Weights of a small image VQ-VAE.
Data: trained on photos with spoken descriptions (Open Images, Localized Narratives), 203450 training examples.
Rows from block 6 of the decoder, named by matrix and row number. Rows with one number belong to one channel. Each number is 128 + 24 x the weight over its row's rms, rounded and kept within 0 to 255. All counts start at 0. After the name is the row's rms in percent of the matrix's.
# convs0: first 3x3 conv (decoder.decb.1.1.convs.0.weight, 64x64x3x3), inputs 54-59, a 3x3 kernel for each
# convs1: second 3x3 conv (decoder.decb.1.1.convs.1.weight, 64x64x3x3, transposed), outputs 54-59, a 3x3 kernel for each
convs0.2 072 [127 129 129 129 128 132 155 122 127 176  77 255 129 129 119 131 102 113 128 124 128 136 130 131 130 127 129 124 134  81 127 124 129 128 132 129 131 127 130 123 128 128 136 128 125 126 123  57 128 128 139 135 139 131]
convs1.2 093 [131 128 134  93 129 164 115 128 153 103 127 101 127 131 127 142 130 127  96 127  85 128 141 126 125 129 129 128 128 116 128 128 128 149 128 128 126 129 129 129 150 144 125 130 128 130 127 126  95 128 128 108 125 151]
convs0.3 038 [128 128 128 128 128 128 128 128 128 128  93 255 128 128 116 128 128 128 128 128 128 128 128 128 128 128 128 128 128 128 128 128 128 128 128 128 128 128 128 128 128 128 128 128 128 125 127 128 133 126 127 128 128 128]
convs1.3 028 [128 128 128 128 128 127 127 128 129 128 128  38 128 128 128 128 155 121 128 128 128 128 128 128 128 128 128 128 128 129 125 127 128 128 127 127 127 128 128 129 128 127 128 129 128 129 128 167 128 127 119 131 126 117]
convs0.4 062 [127 119 129  63 129 129 127 129 144 125  38 156 130 128 130 127 129 130 129 127 126 129 127 128 128 133 132 129 126 128 123 129 142 108 129 119 126 118 138 129 123 128 125 131 134 128 130 127 130 131 137 124 132  60]
convs1.4 071 [125 124 144 128 127 127 133 122 124 129 129 115 128 128 105 122 128 125  37 119 100 130 127 123 129 129 128 119 126 130 129 128 129 133 128 132 138 128 108 127 128 129 125 129 134 128  90 118 110 128 124 121 129 134]
convs0.5 126 [128 127 128 128 145 127 128 133 116 129 128 129 131 128 172 130 130 128 128 128 129 130 128 107 130 128 125 132 128 125 129 128 128 130 129 133 128 129 132  19 129 197 128 128 127 129 129 127 130 143 128 129 128 127]
convs1.5 146 [129  97 125 123 111 130 130 127 133 132 120 172 119 128 127 128 122 137 128  97 108 150 128 129 129 125 127  71 127 124 128 129 128 130 126 128 130 126 129 143 138 127 155 130 126 129 128 167 172 122 127 127 138 126]
convs0.6 119 [137 105 129 156 127 122 108 132 128 134 127 125 128 128 128 128 125 130 129  60 128 134 164 129 128 130 119 128 187 133 128 146 130 115  79 120  67 207 200 231 120  73 127 123 165 128 126  95 128 127 120 113 131 127]
convs1.6 145 [142 127 129 129 128 128 127 120 121 126 127 127 129 127 124 128 101 130 127 129 120 130 128 128 104 128 112 127 255 135 128 123  41 131  77 117 128 128 129 128 127  97 129 129 129 142 164 130  97  34 128 133 100 128]
convs0.7 057 [127 128 128 128 132 123 127 132 122  65 121 126 134 128 130 135 157   0 128 122 131 128 125 128 141 127 131 120 128 128 128 131 120 125  78 110 121 130 127 153  81 130 131 139 125 124 127 129 133 127 127 112 132 121]
convs1.7 070 [120 140 135 100 128 138 128 129 128 128 127 123 172 128 155  49 170  92 128 131 122 126 128 129 128 128 128 138 196 129 147 128 129 130 126 129 128 130 215 128 128 127 132 128 121  87 133 128 100 128 120  80 128 117]
convs0.8 071 [130 128 128 130  55 124 128 127 181 155 137 128 128 130 128 128 128 131 128 126 128 129 128 128 128 127 129 122 121 138 128 134 134 128 159 145 128 128 131 131   0 126 129 129 143 103 128 123 121 128  78 128 142 133]
convs1.8 085 [125  30 103 108 128 127 123 130 130 146 126 125 127 134 130 133 126 133 128 131 128 128 127 128  86 114 113   0 124 177 127 131 151 112 129 128 130 128 140 113 127 112 128 121 130 141 133 128 131 129 145 128 129 104]
convs0.9 067 [128  89 128 128 128 133 163 128 122 121 127 126 128 128 126 168 119 153 128 129 127 127 129 125 130 118 130 129 130 138 129 130 121 129 128 128 129 116 127 129 129 126 127 129 127 130 126 128 120 124 128 125 128 127]
convs1.9 087 [129 127 152 132 128 128 127 121 105 118 130 114 128 128 129 141 128  91 119 115  99 128 128 122 123 130 125 127 127 128 128 128 129 132 130 189 130 130 127 134 128 140 131 128 127 128  83 127  62 128 133 125 131 128]
convs0.10 116 [121 136 122 127 127 129 130  92 128 131 127 127 128 129 124 127 129 130 129 128 130  74 123 173 140 132 121 104 128  92 128 142 126 135 124 127 249 116 125 160  28 128 106 126 128 129 128 127 128 129 150 127 128 127]
convs1.10 111 [170 128 126 128 128 128 143 128 122 128 130 128 132 128 108 130 129 116 127 118 119 145 106 128 123 113 128  93 238 129 128  96 108 255 129 127 128 119 121 118 139 134 106 163 132 129 132 132 139   0 119 127 105 133]
convs0.11 091 [128 118 128 128 171 128 130 238 130 130 128 150 127 128 130 127 131 128 125 128 127 128 135 130 127 115 128 144 128 128 127 132 129 127 203 113 128 110 128 129 128 128 129 128 130 113 129 128 128 131 124 129 128 118]
convs1.11 114 [176 132 131 128 130 128 128 128  81 121 129 128 118 130 127 130  96 143 133  95  61 128 130 130 129 128 135 128  45 129 130 133 141 127 123 123 132 127 128 125  99 129 131 129 124 127 140  73 136 134 128 127 115 137]
convs0.12 094 [ 89 128  87 120 137 128 128 127 130 127 128 130 118 128 129 121 124 128 130 128 128 127 178 132 120 130 126 128 127 170 131 125 151 127 127 133 129 128 119 107 176 128 128 128 133 133 128 134 137 127 118 129 128 128]
convs1.12 109 [ 87 126 167 128 126 123 141 127 128 134 126 128 159 127 127 139 119 132 128 108 128 129 127 128 142 124 128 128 130 131 122 146 130 131 128 129 131 215 124 132 179 128 122 131 142 137 123 129 131 128 117 127 129 128]
convs0.13 061 [177 120 117 110 138 137 133 130 132  42 150   0 128 128 206 119 252  75 127 130 135 128 122 124 128 129 129 128 124 128 130 129 121 129 121 123 128 134 118 128 109 127 126 124 132 135  83 127 125 117 132 129 130 125]
convs1.13 069 [ 20 129 135 128 129 144 129 129 100 127  67 118 129 128 163 116 134 130 128 128 116 134 129 127 131 125 127 130 128 124 141 128  93 126 129 119 129 128 128 133 131 128 139 131 128 119 129 128 100 126 121  28 133 121]
convs0.14 110 [128 131 129  82 128 128 126 131 157 128 128 128 128 128 130 134 128 130 128 137 128 123 142 129 129 127 129 138 129 128 154 128 128 129 128 126 128 133 128 128 130  90 125 129 156 128 126 127 128 134 143 128 128 130]
convs1.14 137 [115 130 210 128 138 168 152 156 132 127 123 191 125 128 123 130 129 128 126 129 127 128 129 128 144 122 128 130 126 131 128 126  61 133 128 102 150 122 123 127 125 128 128 128 124 128 151 131 125 129 162 131 105 122]
convs0.15 084 [ 58 128 128 129 128  96 125 157 139 124 128  94 128 128 128 104 139 128 129 157 126 127 132 128 128 129 129 132 133 112 128 128 128 129 131 129 128 125 127 130 127 131 129 127 127 111 128 127 127 128 128 126 128 216]
convs1.15 082 [128 129 123 128 128 134  77 128 140  90 103  86 156 127 126 134 165 131 130 131  56 128 128 128 130 128 126 122 127 141 146 128 129 142 130 120  79 128 155 128 129 128 186 130 127  12 131 122 126 126 121  69 108 132]
convs0.16 078 [186 120 120 127 128 136  55 128 127 128 152 131 118 127 118 130 117 125 128 126 132 132 105  93 125 143 125 128 121 126 159 133 133 136 151 124 131 128 128 127 212 146 128 124  84  69 125 121 122 128 128 176 133 226]
convs1.16 127 [135 131 125 129 128 128 120  47 132 129 126 132 132 129 129 136 122 128 128 128 123 127 129 127 104 128 128 128 106 126 109 114 124 127 153 131 128 128 127 133 143 129 149 128 134  59 125 106 121  77 131 128 172 128]
convs0.17 086 [128 128 255 144 128 122 123 139 131 118 127 129 128 128 135 123 216 128 125 128 127 128 128 130 128 125 128 125 137  30 127 126 125 134 127 131 128 129 129 132 130 128 127 131 127 126 128 128 128 125 128 143 117 129]
convs1.17 086 [125 128 119 131 129 128 128 131 136 113 102 134 126 126 123 134 128 127 128 128 126 128 128 127 130 128 132 123 127 129 136 128 128 182 128 128 128 128 128 132 133 128 213 129 128  54 128 102 131 147 127  46 127 125]
convs0.18 123 [127 128 128 130 159 130 142 128 128 128 125 127 128 128 120 148 128  96 125 127 128 129 128 128 128 129 128 129 126 127 136 128 127 122 126 116 128 128 128 118 128 128 134 128 127 129 127 128 147 122  61 129 131 128]
convs1.18 102 [128 167 129 107 128 127 124 131 168 148  94 128 119 128 128 113 128 128 128 127 130 129 162 140 129 127 117 130 114 128 133 128 126 127 123 128 128 133 128 129 127 127 128 119 127 128 127 138 151 129 125 135 135 129]
convs0.19 164 [120 180 128 127 128 127 128 125 137 128 128  98 119 128 255 143 127  49 128 171 128 127 130 128 127 128 128 138 128 128 117 128 129 149 146 128 141 130 128 126  97 199 132 132 128 128 131 115 133 124 136 129 128 127]
convs1.19 097 [128 135 126 175 128 129 136 125 132 125 123 128  12 133 127 135 129 134 128 119 123 135 128 128 131 118 119 109 117 117 155 127 128 135 113 129 128 121 106 128 129 128 135 129 126 117 132  95 128 128 121 128 124 124]
convs0.20 115 [132 177 123 121 166 133 139 129 128 146 128 128 140 128 129 171 125 122 127 128 133 236 116  85 129 126 128 124 128 128 128  45 140 124 110 135 134 130 128  81 171 128 128 128 128 131 125 128 232 127  90 128 124 135]
convs1.20 127 [123 132 127 116  72 158 129  97 128 128 124 127 126 133 112 128 126 134 129 128 128 129 143 128 106  91 128 128 109 128 102 249 128 128 128 122 128 128  98 116 128 127 128 125 118  84 128 129 255 124  92 102 149 126]
convs0.21 103 [127 128 127 133 126 129 128 102 125 116 128 112 131 128 128 127  92 154 128 131 127 124 128 133 127 128 128 123  96 128 128 159 130 129 137 136 122 129 129 132 128 128 128  79 127 130  84 129 127 128 128 128 124 129]
convs1.21 088 [131 132 135 128 128 128 125 127 122 138 128 130  77 133 128 243 125 208 128 145 122 134 131 128 129 129 129 199 121 126 126 128 128 137 128 128 140 128 109 126 121 111 129 128 127  67 123 113 108 122 126  99 131 122]
convs0.22 120 [133 129 128 127  51 121 114 134 129 128 127 128 118 128 172 125 129 144 125 125 128 117 128 118 128  59 129 112 124 128 124 127 198 102 125 126 141 128 127 128   0 180 129 132 114 102 120 130 125 128  85 128 120 129]
convs1.22 093 [113 127 128 128 131 128 125 170 157 141 128 124 125 128 128 137 126 134 128 124 130 129  50 128 127 124 126  93 128 128 128 126 133 136 128 135 131 131 173 127 128 101 117 117 124 150 165 207 132 107 129 121 127 132]
convs0.23 099 [114 149 127 128 154 128 225 119 127 178 129 231 129 128 128 126 128 127 156 129 128 130 124 128 129 128 128 130 129 128 128 119 127 129 128 117 130 128 135 128 127 128 133 129 128 128 127  99 150 129 127 111 149 129]
convs1.23 102 [125 126 132 128 139 128 129 131 168 139 124 110 128 131 133 135 127 134  58 120 129 131 128 122 131 130 130 132 128 128 128 128 128 136 128 129 103 127 129 155 144 127 128 164 128 131 122 138 133 130  96 105 125 109]
convs0.24 075 [128  88 128 122 129 129 143 120 116 126 125  29 127 128  35 125 128  44 128 128 126 127 128 127 128 129 128 130 231 121 128 255 115  51 138 101 174 128 116 146 134  76 136 128 129 124 126 168 129 124 134 122 130 134]
convs1.24 127 [127 111  99 128 125 126 128 141  90 128 129 128 144 126 123 126 129 138 127 124 127 137 128 130 129 128 128 121 219 108 160  39 135 141 132 146 126 128 133 129 128 130 128 125 200 119 113 145 137 129 124 123 127 130]
convs0.25 078 [159 126 157 184  70 124 158 129 126 129 128 131 125 129 139 128 129 134 128 127 125 124 148 128 123 127 121 187 124 115 132  97 130 101 117 129 184 121 129 134 118 132 130 132 130 101 141 112 130 129 127 128 127 128]
convs1.25 112 [128 129 139 101 149 129  85 132 148 116 128 128  80 117 163 127 112 126 116 128 127 130 134 130  71 126 128 113 127 236 140 126 122 127 129 127 127 129 141 127 128 133  81 152 128 112 130 127 142 105 118 124 150 134]
convs0.26 070 [126 128 124 129 121 123 136 136 156  74 125 133 131 131 128 129 128 130 150 106 128 122  84 155 128 127 128 126 128  75 129 123 124 116 126 130  62 122 128 128 128 128 127 130 129 128 121 128 128 127 128 130 124 108]
convs1.26 085 [120  71 114 124 130 128 104 128 128 198 127 141 142 128 127 129 128 153 128 129 128  84  18 131 123 125 132 128 135 128 129 129 129 124 128 127 129 120 113 106 122 121 128 110 127 151 125 123 118 241 129 129 173  57]
convs0.27 082 [128 128 128 128 122 127 128 129 153 128 128 116 130 129 131 127 126 166 123 127 128 128 154 128 125 123 128 129 121 176 144 121 118 123 128 146 128 128 128 128 148 128 128 128 128 128 135 152 127 128 126 128 128 117]
convs1.27 102 [105 104 124 134 118 127 133 124 127 131 126 102 128 128 122 214 128 126  63 110 133 127 127 128 128 128 123 126 128 132 126 128 129 135 127 145 123 127 126 132 128 128 127 128 123 130 127 126 134 128 110 141 126 136]
convs0.28 091 [129 127 112 118 126 124 131 151 128 137 128  93 117 129 135  72 116 128 128 128 130 128 129 128 129 126 128 124 146 128 128 128 128 128 118 152 148 133 126 113 127 128 129 130 128 128 128 128 137 128 129 134 126 149]
convs1.28 096 [113 134 128 128 128 134 120 131 129 129 122 128 141 128 125 125 128  99 128 129  89 127 149 138 126 119 126 134 173 128 126 128 128 122 124 130 125 135 181 132 129 128 130 128 126  62 131 141 110  96 128 108 128 133]
convs0.29 119 [133 172 129 131 131 115 128 128 128 129 126 128 126 128 128 118 166 156 115 135 139 128 127 118 129 136 128 167 162 128 128  90 133 105 124 255 128 127 128 129 132 128 128 128 128 129 129 127 128 128 128 128 124 113]
convs1.29 110 [116 131 127 128 130 129 129 143 127  89 126 184 124 125 127 128 126 125 128 128  61 128 128 124 127 129 132  37 128 198 128 132 128 124 128 128 126 127 152 124 131 135 123 128 119 128 107 129 130  92 126 129 147 139]
convs0.30 044 [135 132 128  99 120 128 130 128 129 129 131 128 129 128 129 114 128 125 128 128 119 131 131 138 128 110 124 128 135 127 129 129 132 131 128 128 128 132 129 127 128 128 131 128 128 125 129 113 138 191 128 128 128 127]
convs1.30 101 [ 34 128 125 127 117 128 116 128 145 125 117 122 123 127 128 120 206 131 120 128 130 128 134 126  76 124 111 128 107 160 132 124  87 130 128 127 127 120 110 128 127 109  99 123  89 188 130 128 126 126 123 132 138 150]
convs0.31 072 [129 123 174 145 128 127 118 132 124 104 134 126 128 128 132 144 130 180 126 125 128 127 140 129 125 124 134 105 127 103 130 127 120 133 125  74 131 127 126 128 127 127 128 128 128 135 170  72 128 126 127 128 123 128]
convs1.31 097 [128 128 129 126 131 145 129 126 132 107 130 117 129 128 130 120 128 120 120 125 127 128 130 128 126 145 128 156 127 121 137 128 128 128 128 128 128 138 128 129 129 128 100 127 126 131 124 128 131 128 128 126 118 168]
convs0.32 122 [130 128 128 136 159 134 120 129 119 130 129 120 128 129 129 129 129 155 129  99 128 128 205 128 127  87 130 129 135 124 128 128 128 148 144 137 128 159 171 132   2 128 131 180 128 128 127 127 129 128 128 127 127 134]
convs1.32 083 [138 127 132 150 130 124 133 135 127 139 123 129 100 128 126 135  39 129 109 118 130 135 127 131 127 128 118 127 119 128 128  90 128 123 119 126 124 129 113 132 218 125 131 146 121 132 147  90 123 131 139 121 115  94]
convs0.33 141 [129 131 127 124 121 118 127 115  97 133 126 127 126 128 128 117 126 116 122 127 181 129 141 128 128 137 130 187 128 129 129 126 128 127 134 128 111 128 104 129 164 128 127  93 128 124 157  62 128 123 121 128 105 126]
convs1.33 082 [130 128 108 126 122 128 118 100  92 113 128  84 129 143 129 128 133 139 149 128 129 131 133 116  89 132 121 122  84 127 137 135 128 129 128 113 128 128 124 108  89 128 129 127 128  55 111  82 128 157 128 137 122 130]
convs0.34 089 [128 126 130 126 126 193 128 136 129 208 128 133 127 128 128 128 127 128 113 128 129 127 180 128 128 128 118 127 127 196 130 106 156 127 128 223 178 132 111 129  61 127 127 130 129 123 112 131 128 129 128 127 129 122]
convs1.34 079 [154  86 132 129 121 122 129 120 121 120 131 137 145 120  93 128 129 129 131 130  79 130 126 128  46  56 126 116 255 128 119 102 130 173 123 128 147 129 109 118 150 133  96 131 129 127 129 134 128  89 123 133 128 129]
convs0.35 074 [129 102 126 124  97 134 131 133 150 138 130 183 128 128 129 202  87 226 128 135 127 130 127 128 130 124 128 138 106 126 128 116 127  95 129 127 129 126 182 127 128 127 133 128 128 128 122 128 128 136 130 130 127  77]
convs1.35 092 [128 127 135 129 129 127 134 128 129 106 128 116 124 128 130 128 128 128 128 128 116 135 128 121 128 129 133 128 126 126 128 129 128 126 129 128 131 130  92 135 170 161 130 128 128 158  83 101  67 128 136  95 131 128]
convs0.36 053 [128 129 128 128 142 128 128 128  31 116 128 115 128 128 128 129 128 123 127 125 128 126 127 128 128 128 128 125 131 128 128 131 128 126 127 127 128 128 128 128 129 128 128 129 128 127 124 130 129 129 129 154 127 128]
convs1.36 043 [117 134 144 126 128 132 133 128 126 129 128 136 127 128 124 136 128 136 128 117 128 128 128 128 142 128 128 128 125 129 128 127 130 128 129 132 128 127 125 128 128 128 125 121 125 126 127 127 131 129 125 135 131 125]
convs0.37 034 [128 128 128 128 128 128 128 128 128 255  60 156  27 128  91 204   1 128 128 128 128 128 128 128 128 128 128 131 128 128 128 128 128 132 128 128 128 128 128 128 128 128 128 128 128 128 128 128 128 128 128 128 128 128]
convs1.37 011 [128 128 130 128 128 128 128 127 128 128 128 124 128 128 128 141 114 128 128 128 133 128 128 128 135 128 128 128 128 129 128 128 131 128 128 104 128 128 129 128 128 128 128 128 128 133 128 162 129 129 127 129 128 128]
convs0.38 117 [123 135 142 128 102 140 129  52 137 144 129 130 128 128 127 129 130 125 130 124 126 128 140 128 128 135 131 194 120 123 122 119 128 128 108 127 122 126 126 108 154 126 128 126 125 132 128 128 152 152 175 128 130 128]
convs1.38 099 [110 143 126 128 125 124 128  83  85 128 117 120 123 135 109 128 129 141 129 126 139 117 129 127 122 129 135 137 128 128  69 154 158 112 128 128 126 128 125 121 128 127 127 126 118 128 119 129 124 174 128 102 128 129]
convs0.39 034 [128 128 128 128 128 128 128 128 128 255   2 181  96 128 116 255   0 128 128 128 128 128 128 128 128 128 128 128 128 128 128 128 128 128 128 128 128 128 128 128 128 128 128 128 128 128 128 128 128 128 128 128 167 128]
convs1.39 009 [128 128 129 128 128 128 128 128 128 128 128 128 128 128 127 116 128 128 128 128 128 128 128 128 128 128 128 128 128 128 128 128 197 124 128 128 130 127 128 128 128 128 128 128 128 128 121  92 128 128 130 131 128 128]
convs0.40 141 [126 129 144 124 134 135 120 128 106 128 146 128 130 128 128 114 127 128 129 129 124 117 128 127 192 128 122 140 127  72  96 125 128  91 135 155 128 124 131 149 133 111 125 130 128 128 128 128 109 131 243 152 128  61]
convs1.40 138 [138 128 133 133 133 126 143 149 124 119 140 155 142 110 131 132 133 123 126 128 128 128 135 132 120 125 127 128 127 148 148 111 125 181 127 127 136 132 128  99 126 158  67 127 124 235 105 130  36 128 138 129 171 129]
convs0.41 134 [127 128 128 128 178 120 118 127 129 125 148 126 133 128 128 127 127 117 129 128 128 171 125 128 127 124 141 128 123 131 129 122 137 128 129 128 125 128 127 129 128 128 128 127 128 163 121 126  72  76 128 119 153 144]
convs1.41 068 [129 127  82 128 117 128 130 124 134 128 112 121 127 127 124 127 125 134 151 131 112 122 128 127 122 131 128 127 123 121 128  93 128 199 127 127 128 131 133 133 120 131 135 135 127   0 102 154  70 155 128  97 105  77]
convs0.42 026 [128 128 128 128 216 128 128 128 128 255  50 255  59 128 128 233  36 129 128 128 128 128 128 128 128 128 128 128 128 128 128 128 128 213 128 128 128 128 128 128 128 128 128 128 128 128 147 128 128 128 128 128 128 128]
convs1.42 007 [129 128 132 128 129 122 128 128 129 128 117 200 125 128 128 128 127 128 128 128 128 128 128 128 128 128 128 128 128 128 128 128 128  17 131 129 146 129 129 128 128 128 128 128 128 148 125 125 128 131 117 156 112  62]
convs0.43 134 [124 120 128 180 187 144 128 112 125 128 123 129 133 128 128 136 128 132 128 128 128 124   0 130 127 173 130 119 128 135 127 149 131 158 140  96 128 128 129 129 156 128 130  94 128 128 133 128 121 129 126 128 144 132]
convs1.43 147 [129 134 126 112 128 129 128  64 129 126 127 107 128 130 111 128 128 122 120 129 128 128 128 127 127 102 128 130 120  55 128 122 125 124 128 133 127 178 126 128 125 127 128 127 127 129 114 127 127 125 131 131 180 115]
convs0.44 141 [131 128 128 121 144 121 128 129 128 128 127 128 128 128 128 112 128 193 128 128 128 129 136 127 128 129 128 129 128 137 128 127 128 128 129 131 129 128 128 127 128 128 126 128 129 128 122 128 128 132 138 134 128 128]
convs1.44 100 [161 140 128 127 118 131 156 129 130 125 128 122  79 169 128 134 186 129 128  95 129 134 115 128 139 124 128 132 116 145 127 131 124 118 137 128 140 125 127 127 127 128 142 122 128 125 139 142 129 124 132 114 131 128]
convs0.45 099 [121 131 109 128 132 121 126 128 128 129 123 129 128 128 127 132 128 199 126 135 130 138 127 128 128 129 151 128 128 132 128 122 128 128 128 128 117 128  75 129  70 186 105  92 255 140 136 130 132 128 127 124 129 128]
convs1.45 122 [128 122 136 128 127 142 133 133 149 132 128 137 117 123 130 128 128 126 138 129 129 148 131 125 129 125 132 130 114 117 127 128 128 129 127 128 154 129 118 131 127 127 128 122 128 130  96 131 131  92 142 124 157 129]
convs0.46 044 [128 128 128 135 128 128 128 128 128 104 135 111 128 128 128 129 231 130 128 128 128 128 128 128 129 128 130 128 132 129 127 135 127 128 129 128 128 128 128 128 128 128 131 128 128 127 126 128 128 130 130 124 128 142]
convs1.46 034 [127 130 130 127 128 128 128 128 128 131 126 140 128 128 121 127 128 134 128 128 128 128 128 129 128 127 127 128 128 128 128 129 130  90 131 130 128 129 226 127 128 128 128 125 128 125 130 127 133 129 131 128 126 127]
convs0.47 124 [154 123  98 121 129 147 144 124 128 131 128  90 127 128 129 127 130 129 112 130 127 127 172 142 178  57 128 133 128 129 128 128 129 127 129 118 130  84 120 128 131 128 127 127 127 128 144 124  89 113 125 129 118 128]
convs1.47 097 [121 128 129 128 131 128 128 145 132 135 128 133 128 120 128 128 128 161 127 255 137 128 131 128 128 131 128 129 129 109 127 129 126 145 128 126 147 112 125 138 134 124 127 122 128 149 126 104 112 129 160 178  88 128]
convs0.48 089 [128 124 112 128 161 138 130 129 131 127 128 128 128 129 129 127 136 136 127 127 127 128 128 133 184 127 118 128 128 128 130  84 118 120 125 130 127 128 126 129 131 130 125 129 129 128 128 129 127 126 127 255 133  99]
convs1.48 090 [131 121 225 107  95 132 128 118 129 123 128 126  97 131 129 126 127 132 128 129 119 121 129 129 126  69 128 126 132  68 131 133 104 122 127 121 126  92 132 152 128  93 128 128 130 107 133 133 128 127 109 128 130 127]
convs0.49 086 [129 109 127 133 124 154 127 127 132 128 126 132 128 128 128 130 131 129 128 128 130 127 128 127 131 106 128 186 158  99 128 128 111  85 129 125 128  82 128 128 105 151 128 124 129  93 177 113 121 129 129 128 131 148]
convs1.49 120 [117 140  84 122 126  95 128 168 162 124 127 128 130 126 209 127 131 121 125 125 130 134 148 129 128 131 114 116 128 140 116 156 128 127 129 121 102 128 129 128 127 128  97 123 128 105 148 117 158 164 131 148  98 128]
convs0.50 058 [129 122 131 114 104 126 125 127 129 129 125 144 124 128 128 204  64 187 130 125 126 129 128 120 126 129 126 129 120 134 126 128 129 128 128 120 126 125 126 124 127 126 131 126 129 109 165 112 128 135 127 127 128 129]
convs1.50 076 [131 127 129 129 128 128 125 128 134 114 128  96 128 134 130 128 130 129  78 126 132 128 137 126 128 147 128 142 130 136 128 129 128 167 128 124 136 138 115 134 128 128 118 128 128 131 125 115 135 126 128 119 111 134]
convs0.51 167 [127 129 129 134 118 128 128 151 128 226  39 128 128 128 127  72 148 101 122 128 128 128 171  99 128 124 135 125 130 129 127 131 122 135 127 129 128 128 128 128 128 128 128 128 128 108 146 127 128 125 132 127 128 146]
convs1.51 108 [129 128 129 129 129 136  90 127 129 146 147 118 200 128 121 122 128 113 126 128 150 127 129 139 127 123 107 138 127 123 130 126 157 128 127 130 128 129 126 128 128 122 126 127 127 111 126 154 117 128 138  88  67 129]
convs0.52 033 [128 128 128 128 128 128 128 128 128  84 255  96 235 128 151  60 255  43 128 128 128 128 128 128 128 128 128 128 128 128 128 128 128 128 128 128 128 128 128 128 128 128 128 128 128 128 128 128 128 128 128 128 128 128]
convs1.52 007 [128 128 128 128 128 127 128 128 128  44 128 128 128 128 128 128 128 128 128 128 154 128 128 128 128 128 128 128 131 128 128 128 127 128 130 126 128 128 128 129 128 128 128 128 128 127 128 108 120 129 107 150  71 159]
convs0.53 078 [134 128 128 124 129 133 129 122  83 128 137 126 120 120 101 128  99  94 130 123 129 123 132 127 127 129 126 128 128 128 111 108 131 132 139 134 131 128 118 128 128 132 120 129 130 130 126 130 108 129 113 134 128 127]
convs1.53 118 [121 110 128 129 128 117 132 129 126 130 128 128 126 119 131 128 128 117 114 128 113 126  59 128 127 127 128 125 130 129 106 128 119 127 128 126  63 123 129 127 191 126 157 128 135 141 127 129 121 116 126 129 130 128]
convs0.54 125 [128 142 128 137 128 122 129 124 128 122 130 158 126 126 124 131 114 128 129 123 129  40 131 255 125 128 128 125 147 123 128 128 119 133 128 130 131 128 129 128 183 103 133 130 123 111 124 135 128 163 244 125 127 131]
convs1.54 140 [128  87 126 171 127 126 130 117 129 126 140 128 130 127 128 128 107 128 128 128 129 130 128 126 127  94 120 128 131 129 126 123 128 128 117 123 128 125 133 125 115 128 124 124 122 138 128 128   0  47 123 128 150 128]
convs0.55 085 [127 128 130 139 130 152 127 136 144 139 127 125 130 128 128 129 123 123  86 153 127  84 128 128 128 127 127 127 118 128 133 128  98 130 133 128 128 128 128 127 130 128 128 130 128 100 130 129  25 132 168  66 128 201]
convs1.55 096 [127 151 129 128 116  57 142 132 144 127 129 129 128 126 129 138 128 131 132 134 125 129 122 128 131 127 104 122 129 176 132 124 128 127 126 107 125 113 128 114 128 127 129 134 124 106 125 124 104 128 124 128 128 137]
convs0.56 109 [128 128 128 128 191 128 128 124 127 127 128 165 127 128 128 144 129 130 128 127 113 114  94 179 196 134 128 102 129 126 127 125 128 134 104 121 119 128 128 160 174 128 113 127 129 129  64 115 128 129 128 127 128 127]
convs1.56 088 [129 128 134 128 128 129 133 129 133 128 123 142 133 110 139 130 129 130 117  92 130 136 128 144 128  23 135 132 128 124 132 118 119 129 128 128 129 132 102 130 123 126 130 128 246 128 136 127 131 127 128 123 163 115]
convs0.57 034 [128 128 128 128 128 128 128 128 128  32 250 124 241 128 128  12 255 128 128 128 128 128 128 128 128 128 128 128 128 128 128 128 128 128 128 128 128 128 128 128 128 128 128 128 128 128 128 128 128 128 127 128 128 128]
convs1.57 011 [128 127 128 128 128 128 128 128 128 128 128   0 128 128 128 160 128 151 128 128 128 128 128 128 128 128 128 128 128 128 128 128 128 128 128 130 128 128 128 128 128 128 119 128 128 140 128 128 125 129 106 132 110 130]
convs0.58 080 [129 126 128 120 127 138 128 138 129 129 128 125 131 128 128 124 130 103 124 129 129 149 129 125 124 128 128 141 129 126 129 128  98 128 131  84  73 128 128 160 125 127 127 129 128 129 129  97 126 135 128 123 129 128]
convs1.58 149 [ 45 138 193 128 133 128 166 129 133 124 130 128 130 131 129 146 131 113 126 119 128 142 128 136 128 122 134 132 113 128 128 125 129 135 126 129 128 135 126 128 122 125 129 127 117 128 136 127  93 127 137 166 143 128]
convs0.59 106 [129 165 126 126 128 128 128 128 126 131 129 119 130 128 129 128 127 128 129 133 130 128 127 123 131 172 128 125 128 133 128 127 128 126 128 135 128 150 128 127 134 127 128 128 130 129 128 128 127 133 123 129 129 128]
convs1.59 097 [131 129 128 128  50 128 175 127 127 139 130 139 124  88 122 119 129 123 107 112 129 127 128 128 129  78 128 122 133 130 139 108 122 146 129 130 117 128 126 129 128 130 200 129 129 129 102 128 131 129 127 129 108 104]
convs0.60 156 [128  83 129 128 128 129 128 128 128 158 203 142 129 128 127 105 101 109 124 122 128 136 142 128 113 121 128 129 132 145 128 128 128 128 129 128 128 128 128 127 130 128 129 127 128 127 129 128 127 128 128 129 125 128]
convs1.60 144 [196 141 138 128 122 129 128 131 128 126 130 126 125 130 128 173 129 129 128 125 127 132 129 134 129 121 131 127 128 135 128 129 128  92 128 122 128 114 141 122 128 125 128 128 127 125 128 128 133 124 135 131 122 125]
convs0.61 100 [126 125 133 206 132 128 128 129 129 125 128 135 131 127 127 128 128  98 127 127 127 131 115 129 128 129 128 155 135 128 126 128 128 128 165 130 128 124 128 147 139 133 128 127 127 143 236 133 126 128 128 129  72 127]
convs1.61 120 [127 131 128 129 133 124 127 209 126 128 129 131 132 112 147 120 128 128 123 128 148 128 132 127 129 116 116 128 122 129 127 128 130 126 120 117 127  74 126 127  90 128 126 169 128  97 144 121 129 130 153 121 113 128]
convs0.62 183 [112 127 144  96 122 137 127 128 127 126 127 128 115 128 128 131 129 127 128  79 165 226 136  81  70 128 135 133 129 127 130 128 129 122 128 128 127 156 109 103 127 139 161 104 127 128  76 129 138 117 100  89 143 129]
convs1.62 125 [130 115 127 116 128 135 121 115 123 128 140 128 145 124 148 127 154 122 127 120 127 128 132 132 126 126 128 128 128 138 127 126 126 128 126 127 128 130 122 128 128 132 147 128 133 106  94 137 233 154 125  85 128 134]